Rows from block 2 of a small image classifier, named by matrix and row number. Rows with one number belong to one channel. Each number is 128 + 24 x the weight over its row's rms, rounded and kept within 0 to 255. All counts start at 0. Numbers have three digits each.
After each channel's rows are labels from the 100 images, of 14848, where the channel reaches its highest value: "patch colour" is the nearest of a few named colours to the mean colour under the peak. Only what is clearly more common there than usual is listed. The data: photos of plants and fungi (iNaturalist). In brackets: how many of the 100, against the usual share in percent.
# sq0: squeeze pointwise conv (model.blocks.2.sq.0.weight, 40x160x1x1), inputs 0-53
# e10: expand pointwise conv (model.blocks.2.e1.0.weight, 80x40x1x1, transposed), outputs 0-79
# e30: expand 3x3 conv (model.blocks.2.e3.0.weight, 80x40x3x3, transposed, each kernel summed), outputs 0-79

sq0.17:118115120134119106136127148106108147122134119125120088143097123126127100145128143110115157160123101143161172098130120107145159118126120101116171125119150132119122
e10.17:114153118082116167145136148119091077124112098155099146112077151127102100119132101114127102118119121154141124121166105142085150117116185105112143111123131132126126079108162133129162147074123127137115102153118149133132105090149123122175096113
e30.17:135140131091141136157133123147106155119111136134134119117139076161091098104138134126110122091161127131142134109158126131137117139112109106127101169124148138115122069117134115129191121146124199121103091084159074082132163126106119135130127141
patch colour: yellow (57 vs 0.9)

sq0.34:193132150130158142148135127121156187118167161106142127144146126130105129139172108109109138115151114136124137135122100120164137134114167120171171110162105114147123
e10.34:116134144127096116156102128112166130145095174142118129130095113133104157106137119137110126116066141104150121111118123166122108119137138119170104133099116115118111114127154138137116148153125160176159122184144198089135103105164115174153112122
e30.34:131128105204111123167117141129125123134123126116130134183152093105125142125145140119121148143104151109110170121165137120113124128115132104123114153136133150151128178128116108095204157104108186115112107120112094161141121106140173097129133143
patch colour: yellow (26 vs 0.9)

sq0.7:075113123118109166118114120155119144117126122150132164160122104104110113114157128160107131160131164105109113136112100166122100135123139160149118136151105137124103
e10.7:137110175118127124151136105166118092094097150121108098147105109087140140137110118131136129084101115103130086121111183143159132097130172109141130120156110117151115128084146124135129132157131097083121129114113101048142129094133137142125097136
e30.7:151136125110110106109112125117119110080129095101113117133124127115146112125093123152094150125127152138161128126060130115109104122127126111125121139129137123116096161111118134112059089152144121115114101121103135096096161116157178156121145046
patch colour: pink (51 vs 5.5)

sq0.18:132108131108149106148097118126130141112125143128100115154135128130144139113115162128139127111123104115144137122122107121107113151139125110139141113151117128121136
e10.18:129134112138148129099094122103121146108121184141140061122129126134136140094137152181157097136125108114091134125149137122153089123125118136097092116119104146139093169186148156119149132119133152142136137150138116135173203122142112119117153127
e30.18:144127141090123120148166148130117107142126123117111134120131085075148140140142112121119106132129156117116070093081117097121153112102096063144106106106106152117111079149123121119133094098075123142131150099127113108104131097141101084128102135
patch colour: grey (72 vs 43.5)

sq0.36:113111156161112131157155127118119150156141114115152146129147100079126102132123115154135133147173139149137140106132098091162109139110121137116132205127094127120107
e10.36:087147140129126156145121098124144110165106122127149130119100145131139129123109123129120088110108143124094080114170101112136152127122151140138162107157142130146117176095108194167142132108136081150116118132181109131147110102149129132167145187
e30.36:135135119134120127158119100076123109113118109125110114099150151176083109120167112135102162140147132148112135140164107142092098140118113144094156180129099099095109136145115097116142111106128161140117125121088057108111127114110134073112123142
patch colour: purple (28 vs 0.1); pink (26 vs 5.5)

sq0.31:123117120114127118080143135133121146157157109136144138142121107129121099123128122144095136142122120134160149117155121132140140142138127139121157186144136146100134
e10.31:159177131217133140117124112119159144112111123140098172112122139080101142121153139089150131102162098139126131120157112155129107142113161135148137121127114098116158100169130137138106130165112105107091134145161137121149166122122095112150117158
e30.31:118130128163134093158113128120111176089129145120118144133128157165168118130110135080166104104110157140138146120113123127142127078127142093112145217112126115152147145175106146122112127156131176129112092098121136135133094116139133099107130137
patch colour: yellow (30 vs 0.9)

sq0.32:117109114132119120109124127136117114127104102146128129133110118101128146126135133166125134168122135151155130109160133113105151145135114146127117186139147158113137
e10.32:103126127104117115179134151120132151120124131155135117128091094103096115162189139145095129144146118153115095127139149160094131118135179151087154124130125127185144134135085142137179178167130100108113159126162128140124141148162110124125123123
e30.32:123139120132132085153126139113143097093135106112110142084153126110140156134158102116150120119111143119148105131096134102120100150123133046093146155143126107128121084127123111096097159099167135121131133148091195125108126158149111102136172128
patch colour: pink (33 vs 5.5)

sq0.2:161102141120121140170107127119161151170125106117113112106120116132122111109085154140093118111154158105093102114109141126164094158127127101148131159122135108162114
e10.2:147099124111143162105147099122106103193136117099114116115085092122164133130112186139148127084132163092116219123143135148102091128087132131109132154125146106132131114117151143159119123110144134120111108135116128110122107162142130122116104139
e30.2:089140150091092092109131126121136147153138087145098124154099147110132097106115119148093119141117064106160117136126092102121129136123114116108145123141160086126115173082109119104103144110126083106130135126121083133109129088108111100143095086
patch colour: purple (26 vs 0.1)

sq0.38:154088101079153150117131103156162135135122129150139135124139134116145169125169136143155098132153147138132117148149115136098129093139134149154123127134141146134137
e10.38:141106158104142086137126067160142150109110118124119143146122141133110080177143098101106150126108073110125171135158142135135148149105108155128099144135112130121100157091147094106103102147115138130134129116108163116102084146135095173104105128
e30.38:134111124138101084143113123094124093109140135098096123117116137100117141100092140144110163115131162135140136121070127117138127088095120069134139125114150102131119149125149123115106093166119102150108113160103205158139108134146184120123143119
patch colour: purple (37 vs 0.1); pink (35 vs 5.5)

sq0.22:103141143122129090113109122122104175105113158130120147138115148143111145096169163101135133132108096109120132107196095126198143128127107130097162136134162103098146
e10.22:089112111142141080156108105111079085111141135129123114117124114089117094122145104141114158112124132094103125125124149154169161142174119121134097132122111136115126087126100145126171174149132127164150097158168159152124134139166181110137136145
e30.22:140087100124125133137156119136119099092147127147116088123094154095139129108127112129139140128135152088125166121163086115114137130108126120116122217102139146087140138086136115111121079131136125118110149071133084094124121115098163132116112142
patch colour: orange (25 vs 0.4)

sq0.12:140103169133157117153124131127154119106125105113131117126160126116132125153106108102134147116110115120101142136143124104142131124129125112140119121106155115099131
e10.12:112148134108123104138105101097110109130143179156098115137107135086101107129117153133130120145097125171152147120160115158104091143113166129112140076108095187091119127124100161116130094108145120116116105099138125154102153146130144126162073106
e30.12:140142102110150102116142139155089153144102137138126105110129122148164110112111136124150119123132101132152152111074155119167101099143123103129099135146135150161141088114127122101181135122149202110176089163151151104148117126145083144134135157
patch colour: yellow (61 vs 0.9)

sq0.1:158147157134135134155102128106136126109112123084140113096123152122127165135110104121121137136132122157129120134124112081105119102146128125138111176112145143134168
e10.1:153141147111111133133121101105139111175173127157128147113121095138102101139131152101104147173120100130175167108127110116124153156102121150124139074127112089098130103108138103136117091123138108087091133115141106121195096101155112118107112145
e30.1:106097121137114138115114132112112114135131164117133101114141161114130132123112093126107131123129074131096162137117130122124112084090092162126141090146105110141151171091108135133118145122167142122164188142105093112118108156150094104129164196
patch colour: green (31 vs 6.7)

sq0.24:135151123158153110114108141108118120127113188108119142108126097110091118118142130138121125114117093149133144129128124117176125154111134112099113122149119141133172
e10.24:124175087123103138141130136139094094116166097127111093130096184123160090134140115144135120097144135132107124084140114089133097122111132090101120115104139121093209151117140142139145122152118136173135105154144091109135111127111116115130157110
e30.24:105101140134113092121099131127141168138103131114087136133122122148102124116122138100114128093126134197144148136158151151147098131115115129134147152141132088122129118147120130129183128131097187121127086137141062090106155118168088108141147158
patch colour: yellow (40 vs 0.9)

sq0.20:101141111117109120155100120091119117100138103101139132135112101108143113121133137099124079165129112135171128118111153137150119127116140121156114171119079108142107
e10.20:142140115125093140095111117087131130133122151136112113126102115120098153111155163125103101146067155142125123126135089118119115139096101116130120080119186135140172095092147092104125086181135131122164177111145125125152146109147158118105130142
e30.20:099130135161119149082115117144125184143140137141140147163139126140139113126126129116081115135097115110088133084143132133156078104152089127101109089140122132160160169125103149131147117106147101138155166073123083106145101112138127131133132081
patch colour: black (44 vs 6.1)

sq0.30:074127127144101155130088166120113153156176099154164120123110106118179149140121146148167124128159167146114131130108158115144122076120118126161121128110149106124121
e10.30:126119167108105120148130140122148105148130133164109095093141119122154117145109155138104141134115138111091130082175110099102094116103154143125162092178098111149115136142087140144122116123112107115164139101114117103133085111150143197133080127
e30.30:178136149162104128090150132160101176123117126099149104150119107136137099112106118119136126139120143097116120170140128151141076109144078127106119163112092147120154124108135131124105084189128113129148124066110122128133115124091143153112140170
patch colour: pink (50 vs 5.5); purple (41 vs 0.1)

sq0.26:111153145133140138125142131152115132165128085131134133171124114127121090138120119138146114143128165126097102144114159151128128150103116137108094127112108089141089
e10.26:119141172119191143140133128177110097142115095137098129131158095111144121178129109103104135094140108126101128114093112129093091115166116114146158154131153163120169115109119153120104145106082095117171131136113133134098097116154097116131140145
e30.26:121115116105127106087101135141111122174125104110124119133125114100160139142106128145171159124140201144164090127108142093094094113110106134125124143116168139111109160102140095168177097106142092130126085133087117115116141132118113098122113103
patch colour: pink (35 vs 5.5); purple (27 vs 0.1)

sq0.23:122092141141137112150146168116100129129139146123138117106156151113090098120112155119168132164126102152164147103114112126134131117147144132138103137131147142144161
e10.23:116156143113125118137106104081152131110124149165137106134132134142122120129118094152091087145121132178127136095140108085130120145115094104146154096118117110093126089164134099095100114121146069112137123072127112158153138175087120142097133123
e30.23:118128095124117125126122118109114128122126143135098096088105113131123128120156127140146136153125078147131108139062121131119140150133154131098139087130125142143115134110120101147111189177076087112118138199123118128137133109095093105116160181
patch colour: green (28 vs 6.7)

sq0.5:110108133112155129101165138141110128108099134134099102116135097130118141138143135149140157074139121123094132116123108115132142071131113141118124096102158112131114
e10.5:152121101136138134139123134122106148080098093144171176113095112104135103179105124081150136115123140153148130108100112147104098132114137124114150141116072117150097109140075157127117130119115120112106168114104102117079113118091153119122091102
e30.5:105124147115137115097119121111129129109140171141120112125151109119130122122139172106110136137147123127138113079050132134149140108133110087105147094141131112168127059138126142171081127133118085140122101120133132102106137111130116057122160143
patch colour: grey (76 vs 43.5)

sq0.33:142101124108135134126131106145139161179159099160106119150113146149094110121133135123102114116163148112127126154139098145170131142101124127137141143144146116136111
e10.33:122114147146175115130130110128102124147103114123130123180083111155115103127130115120154141127130171093123147142173119185103083173167095082160124110146107103102115114107126149141158145076118134131131141115137166090117098126136103145123131136
e30.33:097125132150087104087131114112106121098130135130128096181130114103139140138084148182142156151149150111107150099104125100156117101151113140140138195112139137098139160102090164135088106136106101125097101104132083142114127130140156133143119122
patch colour: red (44 vs 0.1)

sq0.15:151119118118138137157094115098142125133118135111143150101120126098163166103118163135129112141146134128101100125135120137123089126101134122135122150150123110160113
e10.15:114114138116101111099147113095198122113171123110124112161115119131097101151125145158140101107195136119142132143194139143153150121134149164150091138138120128143095120125119127140121116138095141134150090129144112133157117100144188141154129163
e30.15:099108104151151125145113147185099118124153144115120136124134132140122178130115138124123129104159104088101120128123140088131093135103074141121128150123149082083120129072114138149135107112175101126117149072138136126103123119085134169123086127
patch colour: purple (49 vs 0.1)

sq0.25:106129149134143105140104125115141103136157124140139112112145121081139133148116123114109137105120129146122141101121102103145123128096134100111116152128131107106125
e10.25:119138100130161144177128092160083125150118135135163097123092135203098121154127103131157082166095109128106095115129113104146122148149114103117110105142109104190124143095098124094158108101131110122115116101142123140155137130134136114131116141
e30.25:124127168131116121135108113123114178147106096115136128130139128141149117097135121105147148129118108135128138207076139106112099089125122111143170131141112148141118179129127140126109161138124093132107166122107066189133113130153105159098129146
patch colour: pink (35 vs 5.5)

sq0.10:116134147118115127155131144136147106132131180121132174112182153110149133131148125123095100121084123097110098129139139127161125145130149111147095106146105144158128
e10.10:141127110098111122121124109112108100113095090158148136151099136157121120139147170140103118117117184119164130082139110107147122102125133160137121140145147122117116135111111134096119090145171093116111150070123104115107101142138191146090082099
e30.10:107134104157123167147126116137125165163140137102127116142128127173130119149119100140135117095137110114110121107107120096122110129134088067120127088126150096082097170118136092154167140115111107104121186131133147110119115095142195125112112101
patch colour: green (25 vs 6.7)

sq0.8:123129140138113127121105135124126110123094154111098095104079109112144108115124128125130151125128123152148142114123165127140136120151143119115118128116131148116175
e10.8:135129105101103162131110151119120123114131095149128152130140167102155113140117130100116128147092120091130110086143078084160128178119129122134127126101166136136120155103114101132104105159105140132104088119110095132202101169123084112146130139
e30.8:081134162114126059147133125101097131147110119130108095088134113135142151096125125157139139095154108156112131126104155142133171114131116114158134106117116127133124090119113135141077122145103137130119104148109129142123105143118078091134123217
patch colour: green (38 vs 6.7)