Weights of a small image classifier.
Model: 48-pixel images, norm batchnorm, activation mish, depths [3, 3, 9, 3], widths [160, 272, 480, 848].
Data: 90422 training examples, 30.2 epochs.
Rows from block 13 of a small image classifier, named by matrix and row number. Rows with one number belong to one channel. Each number is 128 + 32 x the weight over its row's rms, rounded and kept within 0 to 255. All counts start at 0.
Before each channel's rows are labels from the 100 images, of 14848, where the channel reaches its highest value: "responds to" is what is common among them; "colour at peak" is the nearest of a few named colours to the mean colour under the peak. Only what is clearly more common there than usual is listed. The data: photos of plants and fungi (iNaturalist).
# sq0: squeeze pointwise conv (model.blocks.13.sq.0.weight, 120x480x1x1), inputs 69-137
# e10: expand pointwise conv (model.blocks.13.e1.0.weight, 240x120x1x1, transposed), outputs 80-159
# e30: expand 3x3 conv (model.blocks.13.e3.0.weight, 240x120x3x3, transposed, each kernel summed), outputs 80-159

responds to: order Asparagales; family: Asparagaceae; text has "yucca"
colour at peak: pink
sq0.90 [103  71 115 172  94 164  76  62 121 126 119 144 143 123 209 174 127  91 131 134 122 101 116 134 143 123 101 127 140 142 100  99 104 138 129 114 151 125 102 142 143 118  86  76 212 143 112  87 149 170 164  85 118 177 124  71 100 133  46 137 124 148 140 100  99 121  89  99  95]
e10.90 [121 130 146 167 154 102 128 147 107 135 138 101 116 135 100 128 156 117  94 164  94 157 146 107  65 105 143 142 107  74  91  78 140 161 129 156 132 111 112 233 136 172  94 126 149 152 116 161 111 165 146 157 144  95 145 141 173  98 130 154 135 168  88 153  80 176 166 106 100  87 121 136 139 100  71  98 101 130  97 113]
e30.90 [130 151 110 122 175 165 118  83 116 144 214  98 132 107 113  90 108 119 168 117 197 128  97 182 129 111 121 128 143 144 120 156 105 150 137 129 107 150 122 101  99 174 115 117 191 149  87  90 118 113 150 181 109 176  71 167 163 165 174 153 190 109 173 139  72 107 134  94 153 117 151  85 164 132 182 119 133  73 123  83]

responds to: order Rosales; family: Rosaceae
colour at peak: yellow
sq0.27 [ 94 100 207 112 118 172 149  99  63 131 114 110 106 112 110 103 187 125 122  89 133 158 152  77 119 131 105 186 156 115  98 188 115 183  77 125 127 143 108 137 190 188  79 155 119 134 116 104 124 160 150 179 163 148 110 222 152  78  82 143 150  75 118 115 141  71 138 166 114]
e10.27 [109 101 115 167 153 146 146  89 132 127 156 149 146 144 128 149 108 116 128 118 150  90 160  98 169 167  86 117 191  99  85 110  73 156 137 116 111 155 147 179 112  73 163 120 155 113 137 162  78  78 119  78 183 142  92 135 166  95  79  99 146 179 155 119 140 184 168 114 147 125 160 130 159 138 103 150 156 125 197  91]
e30.27 [116 156 135 123  94 181  96  83 171 143 115  87 159 106 106 120 101 123 145 158 117 133 128 134  79 124  90  78 157  97 132 172 117 162 110 128 128 171 157  95 130 124  90  62 127 123 148  67 131 105  80 140 144 119 127 168 115 126 136 113 205 195 146  58 113 127 122 173 126 138 107 104 165  95 155 115 147 141 119 112]

responds to: order Asterales; family: Asteraceae
colour at peak: pink
sq0.105 [110 110  81 225 197  69 151 110  80  56 171 142 162 162 155  73  59 114 150 124  80 143 204 197 125 101 122 107  67 188  83 113 160 104 102 120 158 186 142 126 100 154  84 110 142 160 105 170 149 136 118 131 127 102 114 133  89 109 109 109 130 132  91 125 124 161 126 115 140]
e10.105 [103 111 151 139 173  88 157 178 155 132 125 116 120  61 137 162 146 130 107 158  92 151 114  84 123 100  84 135  87  95 180  78 138 211 103 134 139 113 129 113 142  64 138 131 154 112 107 134 167  99  91 126 135 175 112 101 152  97 108 131 115 132 104 130  89  84 121 106 115 122 165 155 146 105  83 111 140 171 134 119]
e30.105 [208 162  47 184 103 169 136 119 125 116 172 116 174  76 145 152  84 133 175  95 151  82 106 156 176  95 112 108 111 131 121 127  69 116 161 162 146 109 111  99 121 127  62 112 158 112 114  84 125 110 151 209 104 147  48 143 116 134 163 136 175 165 152 130 109 134 137 109 172 106 141 163 180 123 150  84 124  98 121 143]

responds to: kingdom Fungi; phylum Basidiomycota; class Agaricomycetes
colour at peak: pink; white
sq0.29 [144  94  84 146 122 155 163 170 163 105 166 131 205 132 194 151 107  79  96  44  75 127 107 194 107 129  90 120  74 144 131  72 124  75 105 110 183 161 117 142  76 120 123 118  94  98 121 124  43  46 120 135 112 157 149 101 124 137 181 149 137 146 125 167  91 135 102 139  98]
e10.29 [210 146 111 145 144 128 117 100 162 154 192 172  91 159 134 140 165 170 153 181 143 134 133 164 132 124 136 163 125 177 113 122 109 143 118 169 144  91 138  97 130 109 112 150 112 113 183 112 145 133 108 126 112 114 151 116 131  98 142  99 147  78 131  53 139 133 140 169  69 104 132  97 133 154 188 178 104  86 175 163]
e30.29 [105 153 200  43  78  85 125  99 144 145 128 104 131 145 115 113 105 175  90 120 132 138 158 116 142 135 200  71 161 102 110 174 116  73 135 137 144 172 144 128 133 138 148  67 125 107 122  93 154  80 134 158 178 127  73 136 150 173 138 127 101 153 101 108 120 140 117 127 123  68 126  76 154 110 143 123 162 129 135  82]

responds to: order Asterales; family: Asteraceae
colour at peak: pink
sq0.102 [149 128 144 140 117  83 195 126 116 162 138 138  93 160 167 133  74 201 185  53 100  58 163 119 119 143 132 170 107 152 156 146 155  89 119 144 132 155 108  78 123 179 169 169 180 155 133  85 116 186  81 171 157  95 110 111 138 242 103 206 120 115 190 132 162 130 111  29 113]
e10.102 [119 126 120 162  96 114 171 121  99 127  92  72 115  96  92 126 121 156 152  97 152 151 108 126  97 201 160 110 130 120 129 124 167 107  85 129 125 161  84 155 114 147  95 178 127 127 139 152 149 177 197 149  74 129 121 152 125  85 127  90 125 116 102 177 140 138 127 129  81 167 191  98  72 117 111 130 133 109 141 134]
e30.102 [156 151 122 116 162 151 158 114  98 167  86 174 109  59 159 126 144  72 118 103 141  97 161 109 114  78  88  95 114  80 120 223  89  99 136 183 119  79 114 129 126 101 100 103  80 150 170  62 147 185 141 170  85 171 137 131 208  89  92 154  74 103 142 134 124  75 130 118 156  95 148 123 120 135 151  96 174  53 129  78]

responds to: order Caryophyllales; family: Cactaceae
colour at peak: pink
sq0.1 [128  41 167 159 161 118 128 151 183  92 101 108 148 131 149  94 130 137 131 139 100 118 112 157 113 106  89  85 101 171 115 124  98 145 108 128 192 125 107 253 109 147  78  85 185 108 102 171 140  66 124 116 120 129  57 112 105 124  87 126 105 101 128 123 103 150 146  97 134]
e10.1 [ 98  88 128 107 127 119 113 152 105 178 113 174  73 170 130 163 138 159  97 105 106 148  87 127 139  78 150  92 138 125 120 116  94  80 116 141  90 176 145 103 152 147 144 137  92 132  87 114 105 128 127  87 142 121 165 104 134 146  96  87 161  95 104 142 122 146  90  90 100  92 144 109 136 101 101 145 149 180 186 157]
e30.1 [143 138 107 151  69 174 139 124 112 125 208  94 143 124 153 150 110 174 150 115 158 149 107 166  75 145 145  80 137 106 110 137  99 155 148  97 140 150  87 139  96 120 105 114 185 115 154 101  97  89 141 112  99 173  64 136 122 154 101 142 166 120 218  31 103 119 131 163 123 127  87 140 166  97 114 155  99 117 152 156]

responds to: class Liliopsida
colour at peak: green
sq0.79 [112 169 112  81 100 192  80 172 172 117  95  69 120 101 116 219 149 133 135  68 163 116 118  74 130 167 113 133 180  79  98 169 122 203 140 135 151 139 141 157 119 219 124 156  89  90 107  90 123 152 180 108 118  90 146  90 122  83 178  93  95 147  78 131 153 103 148 149  86]
e10.79 [153 168 116 152 154 116 127 116 178 104 108  94 156  94  97 175 144 116 126 102 141 121 193 150  84 131  98 132 102  74 169 126 111 123  98 117 114  90 132 162  98 118 124 151 127  84 144 126 121 103 143 114 144 181 151 144 148 176 126 118 154 164 103  84 129 104  74 121  99 113 144 103 124 104  53 123 190 132 151 115]
e30.79 [120 138 110 187 151 159 136 170 125  81 118  91 149 121 122 132 154 126 143  78 146  97 114 106 105 166  49  80 114 130 123  92 104 109 115 142 141  71  98 149 166  96  99 181 154 162 118 135 123  91 171 109  87 170 151 131 133 141 130 107 136 153 134 162  98 123 210 156 165 129 149 145 151 143 144 133 142  55 113 170]

responds to: order Asterales; family: Asteraceae
colour at peak: pink
sq0.110 [122 143 187 168 124  98 118 127 151  78  94 125 136 128 229  94 146 159 130  78 200 148  79 170 229  76 123  94 129  28 123 136 126 165 183 116 209  58  81 189 126 100 120 114 155 165 114 146 133 115 102 110 161 162 217 178 127 144 156 123 122 114 125 162 122 120  92 172 109]
e10.110 [124 120 124 145  76 134  89  75 176 108 173 145  94 172 108 166 108 144 167 235  98  77  99 100 105 186 148 118 134 110 156 158  97 129  92 103 115 212 132 145 146 140 164 188  97  84 142  97  62 203  83 117  83 119 105 156 115 135  92 101 110 133 108 177 139 169 107  95 117 202  16 111 136 110 102 122 114  79  91  87]
e30.110 [165 136 127  65 139 120  97 124 104 107  87  94  74 150 133 169 187 170  90 130 106 160 138 128  86  80 106  89 127 153 123 153 122 149 103  77 124  98 104 100 168 137 119 154 116 186 176 152 118 117 139 107  81 120 104  36 151 135  90 103 135  80 225 110 129 107 152 160  79 121  78 153 147 128 173 106  66  87  78 166]

responds to: class Liliopsida
colour at peak: grey
sq0.72 [104 132 109 174 134 131 168 133 162 101 137 137 189 120 127 100  95 140 136 119  78 113 119 154 130 179 170  87 163 156  92 111 104 130 176 146 116 121  91  97  85 141  84 111 133 156 140 116  85 120 109 108  95 159 115 116 114 147 122 106 131 120  90 145 133 142 116  75 104]
e10.72 [101 126 114 107 110 116 151 144 135 131 148 173 113 185 134 161 145 146 104 120  52 163 131 126 106 121  76 169 172 141 131 110 116 165 122 117 165 175  88 209 111 144 157 125 104 120 123 143 138  97 104 123 144 115 136  92 149 167 159 176 175 114 119 126 113  92 136 149 116 123 108 148  77 142 116 156  77 135 146 139]
e30.72 [114 138 151 178 166 160 181  85 101 111  61 110  94 147  88 177 115 113 174 151 159 158 148 153 141 151  87 100 142  33 100 233  73 160 107 160  89  67 118 125 114 100 139 119 130  98 110  80  96  90 132 133 126 235 163 149 118 146 115 117 155 152  89 108 153 102 150 113 152 111 154 131 126 117 144 116 177  92 111 128]

responds to: class Liliopsida; order Asparagales
colour at peak: green
sq0.118 [136 149 134 147  76 137 139  75  98 120 105 189 107  99 145 147 175  52 102 145 122 173  80  83 100 128 119 114 142  53 135 170  72 101  44 124 102 174  99  83 123 124 148 144 140 121 122  71 122 202  93 134 129 131  82 172  99 118 127 147  77 145 129 162 155 118 174 113 161]
e10.118 [164 140 114 136 136  62  95 177 135  86 117 121 129  67 123  84 169 134 125  66  95 135 178 112  97 154 151 129 140 151 141  54  69  92 147  78 133 130 156 162 156 125 109  96 138 213 136 154 129 157 165 111 119 174 123  95 135 154 117 170 138 131 140 109 126 156 153 152 122 113 126 137 104 196 103 104 138  56 119 127]
e30.118 [ 68 210 114 176 129 170 122  76 122  97  99 124 153  65 131  67  58 130 131 130  76 148 132 173 160 157 129  92 128  98 121 125 143  93 110 102 133  79  88 125 112 137  95 179  86 174 181 112 103 106 182 122 134 142 199 101 142 141  79 123 107 116 191 159 115  85 138 135 138 115 126 121 115 182 100 142 139  42 162 143]

responds to: order Asterales; family: Asteraceae
colour at peak: yellow
sq0.64 [126  99 163 162 111 135  87 100 201  74 131  96 150 156 153 140 169 220 125  97 127  85 131 121 165 104  88 159 140  81 152 129 129 234  95 109  94 203 132 255 172 140  86 133 134 118  82 119 107  74 132 125 142 140 108 152 159  76  57 100  66 142 106 122 210 133 126 113 140]
e10.64 [122 108 173 108 168 125  72 111 115 150 115 124 150 111 158 163 171 136 134  92 149  87  99  69 190 166 145  75 128  82  80 133 118 158 101  81 121 178  80 120 205 155 135 102 111  94 184 114 122  98 106 123 115 141 144  91 140 104 119  72 172 137 101 177 145 127 164 132 167 164 119 156 129 130 190 135 104  66 122 102]
e30.64 [136 142 100  88 137 210 101 121  78 113  77  84 188 190 154 110 138  94 190 170 106 132 154 105 136 133  86 115 132 112 110 109 152  69 152 102 128 136 118  94 156  87 157 100  72 125 165 121 152 102 113  62 168 167  90 143  92 142 127  65 191 168 207 105 129 139 156 118 126 150 130 170 190 139 151 120 156 120 143 141]