{"arch": "squeezenet", "model": "image classifier", "dataset": "photos of plants and fungi (iNaturalist)", "train_examples": 90422, "image_size": 48, "crop_scale_min": 0.7, "horizontal_flip": true, "translate": 0.06, "targets": ["class", "order", "family", "species"], "num_classes": [11, 54, 120, 500], "norm": "batchnorm", "hidden_act": "mish", "depths": [3, 3, 9, 3], "kernel_size": 3, "stem": "single", "widths": [160, 272, 480, 848], "label_smoothing": 0.1, "loss": "cross_entropy", "init": "lecun_normal", "optimizer": "normuon", "muon_scale": "original", "learning_rate": 0.015, "momentum": 0.95, "nesterov": true, "orthogonalizer": "newton_schulz_5", "adamw_lr_other_params": 0.0012, "max_grad_norm": 5.0, "max_steps": 7100, "batch_size": 384, "epochs": 30.2, "lr_schedule": "cosine", "final_lr_fraction": 0, "warmup_steps": 350, "weight_decay": 0.07, "adamw_weight_decay_other_params": 0}
Rows from block 8 of a small image classifier, named by matrix and row number. Each number is 500 + 50 x the weight over its row's rms, rounded and kept within 0 to 999. All counts start at 0. Numbers have three digits each.
After each channel's rows are labels from the 100 images, of 14848, where the channel reaches its highest value: "patch colour" is the nearest of a few named colours to the mean colour under the peak. Only what is clearly more common there than usual is listed. The data: photos of plants and fungi (iNaturalist). In brackets: how many of the 100.
# sq0: squeeze pointwise conv (model.blocks.8.sq.0.weight, 120x480x1x1), inputs 276-344

sq0.81:601598342573438444534539460381537562452603669532459536396504513515417505560539525518495545476482481492390446531519553547580500360452565637565475353523395562557576496535559619499403477427425584492517430583599
patch colour: pink (35)

sq0.108:586410503491476541547537575463492506474468562487450594538522397512406475475451519480386466516473511448551460453434452465547431384538423509499449598454504498482490518364535507455516516544582458491555393465461
patch colour: pink (37)

sq0.61:558538498524578444481470412531436475505351523430446525515507607594575610604556460579489494607605464528470505542483359534418493580480530556572518530556456368491551507420487467535417526545559532530627392540599
patch colour: pink (40)

sq0.6:478457444555483521530436533562531517481530560405455453463454472532462458450419521535532445568520534569569491454396587396582495466535393578545518510513400402510590539564365546482538595479482520493538481548318
patch colour: pink (32)

sq0.17:514374516506512559389542549430525573545516589560463624442528489535575584597373451540577409564594498508481527483457390444447585507535485479428540523483398516470554543482381448434574449520488492410501472540397
patch colour: pink (34)

sq0.66:473470565558513456472509509482494480558464481525514455472423566487480503575550513463550613518485412565481526575483502462541494547464488496419662508489543582506481478526491504527424442566388445483451433562414
patch colour: grey (86)

sq0.94:534518417528515433472494348520531490446568492554497556517556366450503538516548425421451583499330502507505475576499394515495475412501474522528497499508410396477518488472493445453406562494535428634465504566527
patch colour: pink (37)

sq0.93:503594521386411506500472482533545438523405623485575358585480410528494553554530540514530426426452470473411532444475545433520433444524468448557615519565566494606421476443559468545526472579542439586575480518449
patch colour: orange (33); yellow (31)

sq0.52:530522432508466517532539484529505609496363587439517480436469499553502390506572576475581399478509417512427439476583487448470556512531508543476535533496488424505490451383534429589627532551458548435500320473464
patch colour: pink (45)

sq0.60:466505533459511441516373584476502557540507600528490476598488606558445436448510536640508572463466477653402519471583451577426503589512500502473500556563498466565562573472515543486496592537419433453488402483463
patch colour: pink (44)

sq0.111:587421538546544571496618460486571434419479598433518446502568524458560492543467503472439436459485393391410519447395505629422490525409623420558424565505436518537512593487497493467617496492533576569384469555473
patch colour: pink (34)

sq0.7:499540603511578528559352522546512502549493606538477455574482586512588450520535544521464530487527503531478397575519430647462478532536488577552530429439459512472506451490494496530532494492523522434479427499565
patch colour: pink (34)

sq0.14:552457528577486476589462540518515502442473516481504435415430423512492484422430484445396418436404438473501446437477498510347484561503489434582469491492556554397464588436592535514542533550487444532393452385518
patch colour: pink (30)

sq0.20:579560588518504631511492623466499580494484464448392467570543447461492454392495528475456509545482416464525564490401560495492406572486503520555415581493423550550507509477598487537560655500540538598432460417455
patch colour: pink (27)

sq0.104:552448491463527484438509475525499537497516572521412514582496463469476584462429541544376523466532429498379429482471469518459506457508414478501589503533415535448503560548597508501464520493656437489522581603441
patch colour: pink (32)

sq0.98:605531565422448520435448496543547541515539477411461546485589400402427452545526527490588428533507429416433386500446490416560508442510345461574463489542541510450565517480583539413540487584557508511443434563498
patch colour: pink (26)

sq0.105:476453500412538598545421572547551507504534557543432455465484442531443538406532548496556418568522566401511553484570465523537525525513508373570522460470444531527534610554502626522475586557503494388522557402513
patch colour: pink (32)

sq0.26:584477374424437612527546512394435521432538642478618480534580577501414593443521541444519486560519487357455431479402607541489510529528390451405510551522595494542514455449435511592473476482475377529499521493434
patch colour: pink (36)

sq0.89:497555500433522571447640430540525399495580458423486514455551543507564527483467502367558526375582575485553563484521417513577445489525455625416522406413525395436521380539339414540580491466449400489495520360532
patch colour: green (25)

sq0.59:528535422463501431628582444465538474495429558576509520469525446493418401492467543551565526478440554462472501452455448432426600584532467414340585506532565497459486603420549472430464508470542409412542426490415
patch colour: pink (28)

sq0.8:527501694390541480495617549561577510490489559588499458486431465509464509384520531546456579466640457395433449417504440439474502551578473394577525543523513505463494521540578512553418534563501553405561576678463
patch colour: pink (27)

sq0.114:538446546470543509436395437538496552498483479475490471591524591485552480516449485527559514586508507569339533440468413470506539513484440627523535517540454552468458502480580443590513635581453587498549472511581
patch colour: pink (25)

sq0.84:515513435519486618500427483493490524432538447449504328395429416451486601451499470636434475576568642512475534596485433478462565489574601450599442405507491437462461512617530503430522554507542544561438508550440
patch colour: pink (48)

sq0.102:518438699497439534563504514490514602369461495380475603528552466506449535362442496530534657465505466506522538418366447524447430455537453557688518544570503548581515522487497421559659481495494509505476460558557
patch colour: pink (31)

sq0.47:362498513450556426417592560464428496671410487600537561507458410597553618487555575502449590488449511499478476440516584506520429517435549475453477546441469489420459455507377476525486623465473479591490499600451
patch colour: grey (76)

sq0.62:539430370547529492531432524531448436525513624487556482530563450439361442408462417541544505440517496506492423462480436450563512497508401406480447465573542481472566491532503470414630523494449468561409490440506
patch colour: pink (38)

sq0.100:474413594453514500526432536498515501524495614615425514534439529387445410455482485490535470421371404596381384578451495459536517565462407498495592450458618542559524599612541551356603505494498488464452479490501
patch colour: pink (44)